Rows from block 2 of a small image diffusion model, named by matrix and row number. Rows with one number belong to one neuron. Each number is 128 + 24 x the weight over its row's rms, rounded and kept within 0 to 255. All counts start at 0. Numbers have three digits each.
After each neuron's rows are labels from the 100 images, of 14848 (inputs lightly noised), where the neuron reaches its highest value: "patch colour" is the nearest of a few named colours to the mean colour under the peak. Only what is clearly more common there than usual is listed. The data: microscope photos of single blood and bone marrow cells.
# fc1: MLP up (model.blocks.2.mlp.fc1.weight, 768x192), inputs 0-95
# fc2: MLP down (model.blocks.2.mlp.fc2.weight, 192x768, transposed), outputs 0-95

fc1.404:098095148189152128104144115112061104143147108112157095165106109138115163132074129171090108100133150138105147141120142113144074134104150163105087122136118128136116127164114117128108137113127130086156097081112109091094135119145137118161134127162131109138116105161151142098118098160138143135
fc2.404:148092113155183141144117145146149150136119134163150143079117129146116118135138138100157151174090140119146150148133131127145155154111110158149120145121141081082138140172107118134116122131145149138132116108153126109152127112094104136118113124154122147140137129146111102096132182151117141178
patch colour: grey

fc1.648:156150136159158151159159099108097101104141180121168141145180136125107156140132165198119092112136140102136120088138096131125141150191103171152152155129136126124120143120137112113133135174114134116137121142117114136111124155109147162139121165112140155095111105156130130129149138149118120099
fc2.648:119158117126173136098115155177164132102116058119119102147151114124132155109136095107139134103125136105136132079084154149138107122131115103121139090120137143100117178132147145175104118102120160080121130102134132105162119117160114115124104129183108154130146105107109091114109114141123131103
patch colour: pink

fc1.25:126140107139143134144123097160125129104159129139143106134130113108110125093108120152129110104150144109131145123112105172147160122148106116130131150156129174068126113129165115148084160101109116148167080157094109165083102132130150132158122170116152122127107125166150137159121148113140155146
fc2.25:111142116143172123106137172100090087127118136135146072123116094113154166113121097128092142122126122103147107126138135129144098063094121098096128160123113120160115083115155159089166128123182164144121100100119145118145155141129096134153101164117071129189132091133112124126163120103108147101
patch colour: white

fc1.322:123136097091143125108097135086088105117203137150113163142140138053117155103144136130131141147139176157106136117144138127183126123149146106127106147117153146153143135154148092145149140115137093105164145106125140096096120133122107169118120119144147138131142162183160120091127106162124131124
fc2.322:138138150058137102184168133127143169137078140094124129118085100136131112117125140134107140136079164159108142108137118117122126177169149160115107111161109131150113110172133092160149119144116095081143119106143155111174110098130143107112155138125127114135112139119185140178143150157140138139
patch colour: purple

fc1.84:129138087133145119096171118157093098127145125093129120054135127107093094132163113083158112127124128119112134124143124128135142101094088124100170166113165147106133158131103185116135136190123152094140132127126162148141118173134137123136103123170102131169122136118137110153121114149111101128
fc2.84:134103176156135176145108135127202158123108115103153145060137134141122138132120114180180127126114092137136138117112130102117138163138116142118122106132049114124130143106125118117125146077126117097112140123120144111107114114120129131154131149109141131123157159125113121122121149111124093153
patch colour: black

fc1.287:107105137152072157105146138114134121105104147096139166119092124149148129136118132120079138127124130145101106097118091196147125140124105137120143139125081108154100162170126104094136128098148116112097131112127138139105134150138141102165127182111095103089131147103115094135147140080179179132
fc2.287:109144164130019130115132078135154140146129147116158105092130154094127145125140097151124111106137122141155135112166170117124108125148147153168136158149175142145162237149090101114126143138130110114149137112130109125146082127125144158112114161123163117105144112148137185136183131154151144140
patch colour: pink

fc1.128:095106180115119109103111134105140126140163129162137165141101108110122103119118104176159131080117105102135116122138149108134099114131121126155116106102136155139105118158144131128143094147112189109136107089109119175161154148148162169113110165109082148178122065093159112135122137107152139132
fc2.128:186133094131127117178149118125137116150064105110131128115092135126161135075108143129115190122127102099084134131128115115110134149144097157125153116104102098137181152143112124158113130116125144118117129109126090130104114164111110091104111160100098075098136114102126142121121147142146133139
patch colour: blue

fc1.311:160084131098132141133117132103128099137115126168152102102120102176129129090161124121084151128138158106104152095123118137135145168136132150135130144112109119134111135155167135139130118116149146131104165130135125121124091123160152137147088162106123113077142109132148171165125117115133127079
fc2.311:138191180135160108160120106097134154117125115143145151108156135149109115135096108167169121130097092143118123075104095134118119129085130086132106116149123120108130129156111114105101144179109145146112117102094130113132105140123111160131113161088114154150141159147096095115144150086096112129
patch colour: white

fc1.603:166084177147107101125113140179142157092133135107080166126131090104128158138095131116088114100095167139105108150183085153166127106164104123151121131118149160118136140114153101073121124094127178122124114143109156094119116103152130139133139104101136123122138141127101134091124126160117126127
fc2.603:183165083137132116155183146086115096139146103150092149100109102141113134130127106177147117138155127139118123159144186119144121105155135118120092165126108146155121161118124166119167111157122128167139135113126145118127155151146142114138118120134128131106149121089153119148082136159154100156
patch colour: black

fc1.546:171090128129157156103121119147101133134124178112097157127137135115119102128139168133120121122134133149117172131072077126115097110094113143099131144111135131136118151137115131124159171084120104135165140153120060151154111116076160108133130118123132158164120159138149097093163101125094164096
fc2.546:145151102118127150129093111157162110135134126116134095137123167122125140123120123096179118130131131126140148107099111148141113104089121087150123234120103131139129140126131152129118121165133112135151134115166133135113123144117129139154149142163146115117145127154151166158176158150166148144
patch colour: purple

fc1.687:120081116114125119096130114129122111112102110143119144124129128157093130135141087130096164079065186185119131119161131141121103129165121129136122131102090124128055124168117166110142147166161142158109147146171134103115110149136101124122108147179099167127155114138110105170108089127148139102
fc2.687:116126158123135105116131163108171114065124169147120152099118129123097089138113163114099137128130151134158137122079094145132126124162160135161121138107166133125152124182150124138135127053096142167114149150112129121118115148131141141119149104112111114098130133127092141111117134107104147117
patch colour: white

fc1.652:118095145149098148137176135115163095109143117127170095134135103153155130143138152130186113104149133108132146108096154095163104134167122126092116113124120134119122150128120137130126111112118062159116159108079056146159100178143149167121107136103109132083103107151126133186150120111139170121
fc2.652:107172134132151141097112164157134090124147103108132091143113182135116138149149111154138120151156127146147110112117173137110134124107140130179096125116118138135099141163149156122114122102144089092145161113144116121113111105162144147147129085211122119087132128101117168097132123118137185158
patch colour: pink

fc1.285:114132116122129098110104117124155127141132117143153129068120103119104162133156135142166125130130155177173128138157127136172098111138154154122141142110152105103144120127111104113153125144144107133146153112152132134105134156083142129127112121116087136119131143144155080104151135149210132129
fc2.285:080130122091103106147115126139101146171096143129129150202107164137103101119093100110113114094073115126115110145143127118116141128116159140127176129146090144129114119119119132143121104131113120126119131114105131136173145139189091113125106119101075142118141095075148164150144127094132107159
patch colour: pink

fc1.528:161179108163145162137127125133088141127115121119115122108178128140142145167119127149129107136099095101140105149110142133162101175141107071146170139141135111116147118152117190121116182128138087100143148151138141068096156129091132073122146114124123114151136131156125141149114174115128123092
fc2.528:131188134120139147146080128147156159129124165080140139163146154103139167132135137093132120153142118113188096135131123182082125105127112143122149113118116153130105128145129178124158067119134104131169161132099120134158149126139096150130150103131141169127120129136146137140122099149078141122
patch colour: purple

fc1.670:120130118159141135118129178077093123118081122131093119085160094107151114123129078140109131122153143167139121116124089088140108144102140107069136148142140153116112141131122120149144128158126103125145120143095098110112062111125127097121138156085102141124161104101112112143140145096143131117
fc2.670:128134139147139112130131103131131110150162132169088126144128186126139132121099132105129140138151150146090122131151158153140154110099152141161128160147125080138121116138175120144098119108152131120110147145091095146126066120134149183128133151092168136144120138150114169134133134136143171102
patch colour: purple

fc1.198:133131112150110172120126118107141158105125136170104100098080135113125121152127123109116148117134124117134114133171124161115097084091165105150102123096150148138104088148154130134108151096148138129107155146130149102189125149142131109129105157186136096096161159096154079109131111146095114131
fc2.198:126140113110122142108108100129104103083128083134168103134123124109110142125140132142124118150138117162129135108175157136127130115091107145105130134137090122124148139165141126105158114159129125104105147121145083125072105195142120170117108188143106112164106138131123119090142149130123103112
patch colour: brown

fc1.749:160162113067115162137134147098093096145168122113096120117117131093105156109118117149122152114125117144134133149135113154080158143119112111137108102138113135165149177092115113147141135109138143125139121128110131111141163104095093170120116099126095107113089084119142135109105157128116127114
fc2.749:111174152104089168094149142166158157123165135097122162116130145120128108127136132121095138132154135130115029109166152145105119159110150138128132128180112147148091179099104122125123057151112143108136134156152126096130173123156099086139141127146130115151147160149115112116096113135140112093
patch colour: purple

fc1.378:113104114118112116142123113106102130112116155108136160115137138120164146115119120120119089109114122103109092124197106171140127126103137116140141140136079118144131156150136144155117139124090121151127140134145120152128092153180158144142139162105129171085100147136076122112163162133141156094
fc2.378:131077185129066114150133110137180110135135136127129129091110127097136165106153153141152142150151131131152123146153118145113112132112120143125120083147189118101132193138138074112110111097124086163140140115133161123153090157068119137144146150100129125145159123133138155125185134148135137174
patch colour: purple

fc1.214:121109107143144084118119164117151091115112110142160079094089108131084095103142095070122146107110093124123105146157127080170115134117171122138126124117092092165147101117115094127107114146156147138084160120143138117123132129129130151129141150124133088129159129167157116152120099179175116089
fc2.214:109086146137186095175136099142112124110142166156164141125096064128115114132119135172138123121139125130150114144129108128126110115134144162118160102110188145126132094117158130162162148108155154114110169144132140156137145108127091149165139138101105134138091139071129123154108121173126091096
patch colour: purple; blue

fc1.249:109152113110123128136133130106115145113129117124139111143113119112147094130126126182142133156122087102144138144136111144104160124152109113178089121108106134133116138112155108158094088127149181124135112144159130155150125123128163101115141136106177156165150127078108158148078117131168143180
fc2.249:162176118135122145142157115132138108105127134157127140097131136153173139124125122103131183130144139113165168123137166126097079131157137163096138118098120076131105116111146130143121170092155144087118101134107142165092089141108148145159147133123160110111109152172120091170069120156127113145
patch colour: black; blue

fc1.12:157160125167131118104146157104109098132138128144135135113139131097125125105119124144119166109138160096122163172101115121138125113107125135143145117143195150092131126158138106151133131165128098141175112075103143116101127127127164120087162124154140113144123124181134162104121100121133153115
fc2.12:105142147153117096152133106105132139152099132118153112141155171136163169119147156123141159111145164132106137153105157156118165083091140086090105110149113138139126127178114130120130148111135106126126160118071106099131125124149125128194161126167119125119116123157158123125148150144106105157
patch colour: purple; blue

fc1.624:147106104103171129141136134128122109133066121109141124134053180146113133132126119080122128156157176158115090097084144099119109153121121144136154109114170137138153141151139153187147155101100140129152166122090060154110152139154132164138162134138109115117144113129104130121118133118120135072
fc2.624:139133143121148114154163122119137130100158176144151122144081083138080133141142102150084101102115128161120133139089130129144110117110109103143125105127151115144122143141122137157167123179146129137132137122125103166170141147106093083142168152143103100154126118151121124090126124136128083117
patch colour: blue; purple

fc1.627:118126122170135105142141125164121106107177102085127146051151125123119142151125135138076135141144146130145149146112157122137147109141106136125128101113137148135153134090139128135092136125110065147149180131121134098058104101132151078136098140097145128122144153127110102097134117113132116132
fc2.627:147129131158151109155187125142123099135110166163116143212092108133111132149170123121170130134107123121146101134112125143148104110111128104142081103161147129121085123122128107130110135118155068129143125097118094158137078074128107152150128148101150166148105127122120146137124145113091076149
patch colour: pink

fc1.475:119131162107101140158145169127148172152118129134160108123125086158154155189077120075149144177145103156134146149103076134169122119135150114135143138135157132102133154102133141157121103113124137118110147118130134165125109168179142114147112150102167156124172138090132093092122123080147134138
fc2.475:153151125157143117094142127141123107182149156143145128104082154146121124140150115146102158131113139143103128114108127138142123101128125142101152143146117094153089136086123163105095105150131155132107141121162120162104091148105190146107100179119138142108123160127129225125129144108106115145
patch colour: white

fc1.74:131097108105119100099080123120139143120094129119097137127124130103118154111138118142138149111146152127109105101138114143142119087110133140138121121118123138148117093142115118104156146100154063098121133139109123126129096148163143150114114119058129128097135133095127137169132138122116134130
fc2.74:124123122127141082150053114089137110133164139126065137121121141129098151127152111118152085151129077152140103123115095120139135128142149108126116111154133127135193128148123155138119145166141079114124179115156144127137132135092126117137129114072136138116131140152121139057111139093125147137
patch colour: blue

fc1.666:153136100099154132131110137133124075117105134108123106126182123150122156131100115113157112107139173118077112140132102089104092136153118136165121141172137126113141131107115136090106118117105139121140156176124095114103099111128193137112131152154107154125107142162135128138137062135167099134
fc2.666:120171189112133104096113154104144126158124131151151107134141167091148161129130119158117121145112154141124091131088180113078107148136130109139137140124145140139128116162128154114148102155134141135141138139112059125147121122104143108120145159114117095096167116109140097114132142112080154133
patch colour: pink

fc1.682:096152073120118072140133104076154121132113142129153103135147097134120150140136156128153170151162144139127209145107165111154160145114153100135132154158181134119180133122159154106109136149127136070089151156097086124116133126107108126133102094154143136171102138168126123112146081117137104184
fc2.682:156127156116138099104081186134112108158126101097162130116137124135123140136127115153095160118128100091153169139133104138132105128033158136123129161096085156107106070116153155120107102106101111103135113100120135107124145124142140101121093108140115129118122126132131154147124133114114139115
patch colour: pink

fc1.178:119116103167147107189162108151113099123169140076143137144143138129149122118127132131119108152086087196096113116116130176091155145124128137117066129143108180102097113116156119122124136107125126091138150111089150132133118114147103080100131130120150123127119122143108119147097137109103119142
fc2.178:191123151124160117104162142124129103136102121140127074119103142125153114139153095134128135122182153194141097084148138093127132131123151092170068127140146134147149130111103155072105139138144125102116136121137129141100124119102135179154126110137135102094119105147116166102099103083121149133
patch colour: pink

fc1.348:127189113119146097092122173152132108083159137115105152134114135134143095127157175113150138166127124126117122145081180121124175132087094127086129161152153108088168173116136160122154154094137153145113103124139104083135125148083148119121129140135084126141133140149127131104145127130064091155
fc2.348:138139142095160082148151132129108119074121091132110135144131093116101114133113129110118111123118164123138148103086079124110131106126110104153105177103102112131126140143101105134141141137134173153101092131110173093094114109150118175136124085064142161094157145133105138150175125096107125125
patch colour: brown

fc1.510:119109107143143113121088093115105127102141206142093188148121147097130118154149121145123118128089129093117089145142112151143146128140128133142135073129160143138119130151142150167117131164159169099143135125128137139124132153102138096130147118108150122186152111106131147141140120139094152136
fc2.510:157103155127153113160107156138125138095138062103072119112097074089175098137121141130137094135151144156145098141123144124163115131145073123133110084137119121138121112113142159139110173116117131081121111137126112159152146178142104168099178103108143116096116074155127116102144139136144146123
patch colour: pink

fc1.481:130125109103135148110145125150093152105178133114111103104070181103168148122110126163130120141127151149123132106126144124118134127119098125133136156075110100165138130165127103175118110162160141128137165109143106086101133093124100128145164166104087165148117122159097164159166102116155178073
fc2.481:128118141133145154170155143145149123054119134135157149115104115147140120140117174123127130131126165101135166132072140125152106116126147133121128174133131129127111111153126091186121118102116167139153146122129131115169122109140160128138142147077086094097120153148127111121183136134100139093
patch colour: grey

fc1.131:127103128118151140144096130150103100127105154155080111129173106105112136132096153114123105149143136129109190158138110113144127140117147138108172149138176133111122171148119100159100115075135125107076116136120109131114100142157111120096119080115160133120114091136122150149100131121170124117
fc2.131:105136111150146109157173194127070094125135083149129136098165129147110137128135139166100131135126135135105149087111165133121133114168144134155115097120071121120109062106108133118150100168119118118107153129123128138099141098134098112098177151157140130163128122122138094121121107110114109111
patch colour: black

fc1.277:087124081173134125111110121169076125117182142171133144103138138141084133104090124136106150133110148173128164149116121111177153156135152128129138121140146080103113133156155119136085103129163120112097110148103172125099139105150137099125149109134101093138103106160164126161108140088113138164
fc2.277:111167136150179156142121181116125112103078132156132129102127097112090123125120098144100159135103127124131110136126127165119128091097117155098159165152115165114106104132118134112157090114082127120100083146121160092152152165086127117117098139075115109187082159102135107160101144093162111132
patch colour: white

fc1.743:146114072125160093122146141096117118136104111144167077127115152128109136129159130090106118128128123102097157165043120165145113103138119099129111137122141107116144125154131138134156116079145093080155134127154133115125151118146169057130149132122108082138148146134120139107127151086138145092
fc2.743:130124179084157099131129131142114140135126158143181149126150192161123118127099127146120137102081140122164135158069140107129155136156150141149122158139143121142110137132130148143108105155119111094152130136102151155103177131111113180156118134147095128131127179156064116164114107076133158112
patch colour: pink

fc1.650:096115179108122148109127124135071110173118076097121144104133138146127125136106144117124089098103128117127166149178079141141121143119140122097113081153152135166142159143105088144120115124131168110128109142180172130143128090073114139134113079164145168121118103114118145094178126097141125152
fc2.650:137150110103087116139091100140220130126115131138104076120107144147108145125104154098128143128136112142137084133188150133105121112125149129155099174102147117148105156155099090156154124143117173131142081105135150112135115132147091112119116133137133120117135102128169149138209160137130087127
patch colour: purple

fc1.39:124114124187142117115144026103149130109139143117132146126107129118105139164137108100089134159132164166115158109150138154150157137098140149131151112049105151112112143124150141098152123119131153077064162132157116116072130170124121135100115133124155156104125137128089095143147112128133114086
fc2.39:106094177152077118122083075095103131136109138131169113136153120150130139114111134144144119141143099091147131147098157149122119142143156161164125182105089125129132127132153147134139118137114090146136109114138150112204140151125139174126166133113100119120120129125144125124136144114153160152
patch colour: pink

fc1.314:134155142100117142135124130136143120080090132156128104088108106123123122110128154157147119161065087098126163100169165124110119083183147131114123126127118115118123102140134100120168138110136144118125134133103123136154160079152161130160113122144118129061117129097160069130137149145133128164
fc2.314:095141123115128161104170154144112105067135118135061143131142109148136107128142099137107129131144105158123182105142100122121146145129136118158122108137135113136110105141121135112154113161135181097148130097141119086111144078144086147127103145145123164141063128118094142141106140101115129122
patch colour: purple

fc1.476:122146118124137133133165119179149136117153139112159160157109151107107103139141166105168124128144140136133097091103135128147139136122134118101119127099115106133094150136171104107159131104152126188096117094120103106106163162127143154090129115135143135094126098164124106089107094147124178114
fc2.476:105111108157142166138155119156123152102114086099155103076138150085140125110102094142121114129120164123142146108116120107128121128165144165120137112141136136118131132181115096120153124145098123178108144122128127095192151136094111114106133119134138085183098119087131098103159111142141165138
patch colour: white

fc1.219:162098132178110157204130090124165095095104126161129134077104130090122089087095107136140103089137136135147108141118121114105124136140075136120119126106111097100122140105138123114112085135142102157118102102156115110082126110136183096114142141116144131110170133107137103136118093160162110147
fc2.219:098113120183097163095148143111111136120121133109141136181138090129136168091148129129089120195118147155129118126114113133103158122145127140123160128135137143156096171102127121118143142117143124137116159129114103126181087117119128119116134113123141113126097128145176151118123157142158115159
patch colour: blue

fc1.470:108145123187141101110109107170126155160126115131132153107148121168170153162118134119152113081126102092121134091152156104125126147145072153125119117125131119164105093131145168124131147158106141179082128163156130117123114136139095104102113125150084101159131137143110120158107133128113134069
fc2.470:112149135138154123156104096141074175127108135135127142090121119115139106123146089104140078117114100120125165073099123122134157143153133161124161123149106102104140115124135126140159133152164103164148165170106122160151185142080094140143153126135130158106124156121140128163093118102131121135
patch colour: purple

fc1.694:153100109108129159128131139116109096104176134118135141097129101135139150094106112119111167116092133173135121178127127087146144161148115134123100129142100108142147170128109151126167158106148117114117143183088162113109132115135120145129123158110141123054151111096116128149150138079075116158
fc2.694:170157166154171185099075120132136147126105109142123120144115118145135118130144127152169136100151122152119088128099100119116121112078113097144140152125159140117117174117093102142106106163122124129155107120129112108128133119150116159113111172160100141179112109129085139092137108127109115139
patch colour: white

fc1.256:113147129152144158154169117127106128098101162126135121083094153075113128185164128131162133121169125147119137140113179134118148188135170119112146092145133113153126110167126082147153112147121143112112113130156138102160149133143138112115113129134080093134146144149156166136116156145134128088
fc2.256:131113105174113103139128100181147134064126089174120126134096139157134115130105109170129139123123140121124147111143121116108125102135106105203116137122126118126139097161142138115130118159111093120153156107133134138159169135120117149141090112178141196126158156122106134111121134110122113129
patch colour: pink

fc1.405:132120137104123135118121124106114067104124124121113150131128117111138115127110147109157118136127157136113139142154110105175165087133112169102157189150139109139124157155126121131162131121105139136089117132141149112110049129130090096153108138151149140102134118166068107128099138111122119117
fc2.405:123142092143118149161149161116085070151137096136083155094133130174107148148150152191139129133121118109139129126079158127123115139115129174169107110125083125124133080136145143148172113066134117110137146123145148146151175088128151122137137143107135129095185149153128085142129120116162108119
patch colour: black

fc1.707:156122115144154131112121142121131112129125113093134159108105142131107128094115132149076083169116182138127110134146157108175149098125110122169153137138107101104166145130122083083109108118121122170086082139127150091124159144081132128135141126142137085124136148181175149155127174167147139115
fc2.707:152143115151135146123160121187124136116111127105135144141141148120139104110107133111128088080159114148129127136142120096118144198111095155096122101154148140113159157127109117109161141132126147158109104134117150141147144154174138142106152132135153137119125132120146093139122072134094074139
patch colour: grey

fc1.511:110113138145115164121136106166117135122131112134145172131125143186126123141131142115089113145118091153114126137139128135173143131132105113146110100127115110168140158181116128070150138148133163112125141148154154103129102153122156164109075161157149125113117141144108115110132178089148144097
fc2.511:129123159109041113122122183159116192106156172152110134131072149092123100149147119153128123135124166140112132172120138100125131140123176147138159141146152151145136123166095160182162150160156133133117142146126095148109134147167086091144116092107109133141109134105133134140201097106114116152
patch colour: grey

fc1.170:112192120075158115133164167135120114129133119131114126066127160115133116135145119110156155115159116151099107138183141152118127159151147134102112107116163126087131114144108112138117098150122144134140116106110098161127159094137168107114132146120151127146105086136147143066123126129136115120
fc2.170:146153096128194130149132123116072151094102116127111145072111135141140133112153131148117117137123105122131106081099119122138136138155122177109119163123181114087160089081077138142175121113142118092123112142144163168152201110114082112124145137078117132128117159148089077108109103139107127086
patch colour: pink

fc1.662:103168118195156163110094144161064134153138119102139143147132144130150110147131106135133098119113149112131110151147121108142119147101175148104130113131136130117142114147122174169129154099141114160182104140120114110131078166098150119143137144127124122095141146149177163105128117111121139110
fc2.662:113169136133151172107114111153139154173125150166107106101144087133115172123141131131093086159183107095130144126127113146151103160105113119162098127122119128193138150119125199127150119160123092136172144107131092137151085166139128138131133112152125125124121144140167102107133138080094091144
patch colour: blue

fc1.195:127134138144127125103103153138086124129119093119182184119138116130120126099168187114099155148108136134106117119121166112110137131115109088161112121134174139121153137098118126068137136116101107088113121128140142178123119104131128137177094125109156134115136131087086130086126151102137142126
fc2.195:147161121138120096106107124163141101085116105129135127142143133137124158135121120067146123135108078142106127102096132117101138132075137109104127157118051114154122125118128118112141142108174093157123132145123141163129143090103125131120113122093141127087150143149119148115107144147139117116
patch colour: purple

fc1.553:154088095133131142153124164105157185155092111089146107115133153155150094118131100135130143118172139116133142125152127096146118117102140126122136149089120112136134114127115105130162115129121160128123078134105143073144096096110129175093120152141108088126122144115203158146176128176146128153
fc2.553:110163152126076141131125110134122106128152117101116106133131087094112121131112122106132132104141116125142118102116144127128126130065131138165151177149118135134146091098147085153131123104125165103139048127148162100119114129145101147145117142120141099118154177152116103121197109124137130133
patch colour: pink

fc1.59:134137117175118113077120136108091088164145119145165121132133099152166091142117142141112130110122160123139097116191086149131138125105121133154128092097129146163117185117154139158147091166125163178076118130141132124098117127101124127146125108098150150093126126116123114119147170113115130116
fc2.59:114140170114147113046142139117134160161152119105137103109099132136109125120142120153102130136137097157128107108085136127127120159089117115145142129138154135150129099100136128089089117150151164127104115098131116136100131195097101096131099074152129122132135114132125134124126124144125111154
patch colour: purple

fc1.148:138094123136128077127127155120066115091083181158120112106133121087088121143120148128103106104131141160117128138116141158128154100141111100142087082120086150160131149152132146132122113143135169166118107100152139192131108142118128168104114119106161155146144097109145112184135159101147135167
fc2.148:115095128143135062131153120135153113078170097157100090139103106173110109136185102135138116115107165156100148156117117110142085144139107155146148095115169101132106133145097142169073197122129126127163103120135102151101124124152120109153077126101123118138122179101107122120127136134171086131
patch colour: black

fc1.341:119163140132120132144159084110161151144084131101128121146124094123197123143149126166123100158098091148104164185140114158051157169146116104140094107152116143120113133145131135108130085128097150182184119113115130162153139124132118172123146129147171161121141139096125139107108135074144142138
fc2.341:167167119132110119102150148117117090128172109133136090155146151117146101142120143101089129117144120134080187168132145063140123141119141137125096127167148118095141130156143119098111171116141156144158118138136090128094130152112130114158167123112133116103107178146135113116118101101110118116
patch colour: purple

fc1.254:121106126107142067096093126148131151112162154140102117140128087136164137132153128126124140164092118143117070103145144124111107127108094084120120095065087149124137129140139137135115119125127122132143180127093146129106135128148081119095115146122152146101083109098060178143141105151151092145
fc2.254:126100106135103092143083131120141145144102140131196136167153136140133139121105130141129115124118136092105093083129152121125120123149146129146142214115115142117132104098104124136127124093133090157110116169118118102139120122110161083143138120094133134146209122116161054158124134148124137157
patch colour: purple

fc1.150:110165138114152127115149118116138198071111112155154142064136093158119147118123157118184117146149137115123137151157146125115117153171163136110158132130141130154111082096143118140140145103133105109154139134093150131183085141134167120116112104147148115094097079120147100106129131164138148160
fc2.150:158138160109067134127114139086122125076142155121086139110143131121131121122122170184133124137109138135121132130122127130116114124181133153102128094123133119126156182126132123097104138210129124134123154129122111131056089164154120108146093103133133116164156093127117132120138127131122096137
patch colour: blue

fc1.507:135117123121124167157115118138114158125091200152071151127101148113140124147099135121106095134107130105111173161113126155154144090110121118129121133141102145161118132170117117146155145118124120121119151132138148134139131139116122083109151124153152116156155160165109136152081160169147133105
fc2.507:123116122143114096187125173109138100138136095122127137149117146094110117135137100132144125133146142138133140140071139143147121138131144162175134145154133141131158136106122132186097140111126107094098148167138114145114152143154128121146154146164112119126110139165122122175058121149119172128
patch colour: white

fc1.498:124196144137140080118138118109112129137147059110139175137145126136120136129153124102107106098145144108131100102122149114148130132137109148135154157177100112121163122127114163131145135163146095113163146146100110150125112131102139137106085094109119124131069103154102141122124105116138122094
fc2.498:146128131142165070124134105141146086113146106099123128117119113133132121133119139123136129131160122110111121115124086109139125164130119084125102138124165142146132143127149144148136132152125116125158146115158108136164090107153145136130109070177122137138142128149149109125125139137154130129
patch colour: grey

fc1.447:126134118159130139107122125168072137136093146127113113138157147103108111121147140057108166110132106106110130082168140143107159139142165099096133164115155102113130128169120156067139121133112131122085129124126106134095156145110111134144105126119123149114154105128127138106131121127137125153
fc2.447:138121132133128145147103135095140128122148125094114148111129143102123118139078104156137139163078127069165136091163114087105109138144134155123135130136110159131143145130156142129146140125142112138095111151127138110131130131149108110105084135115094107130109073089136138147131125119164169156
patch colour: white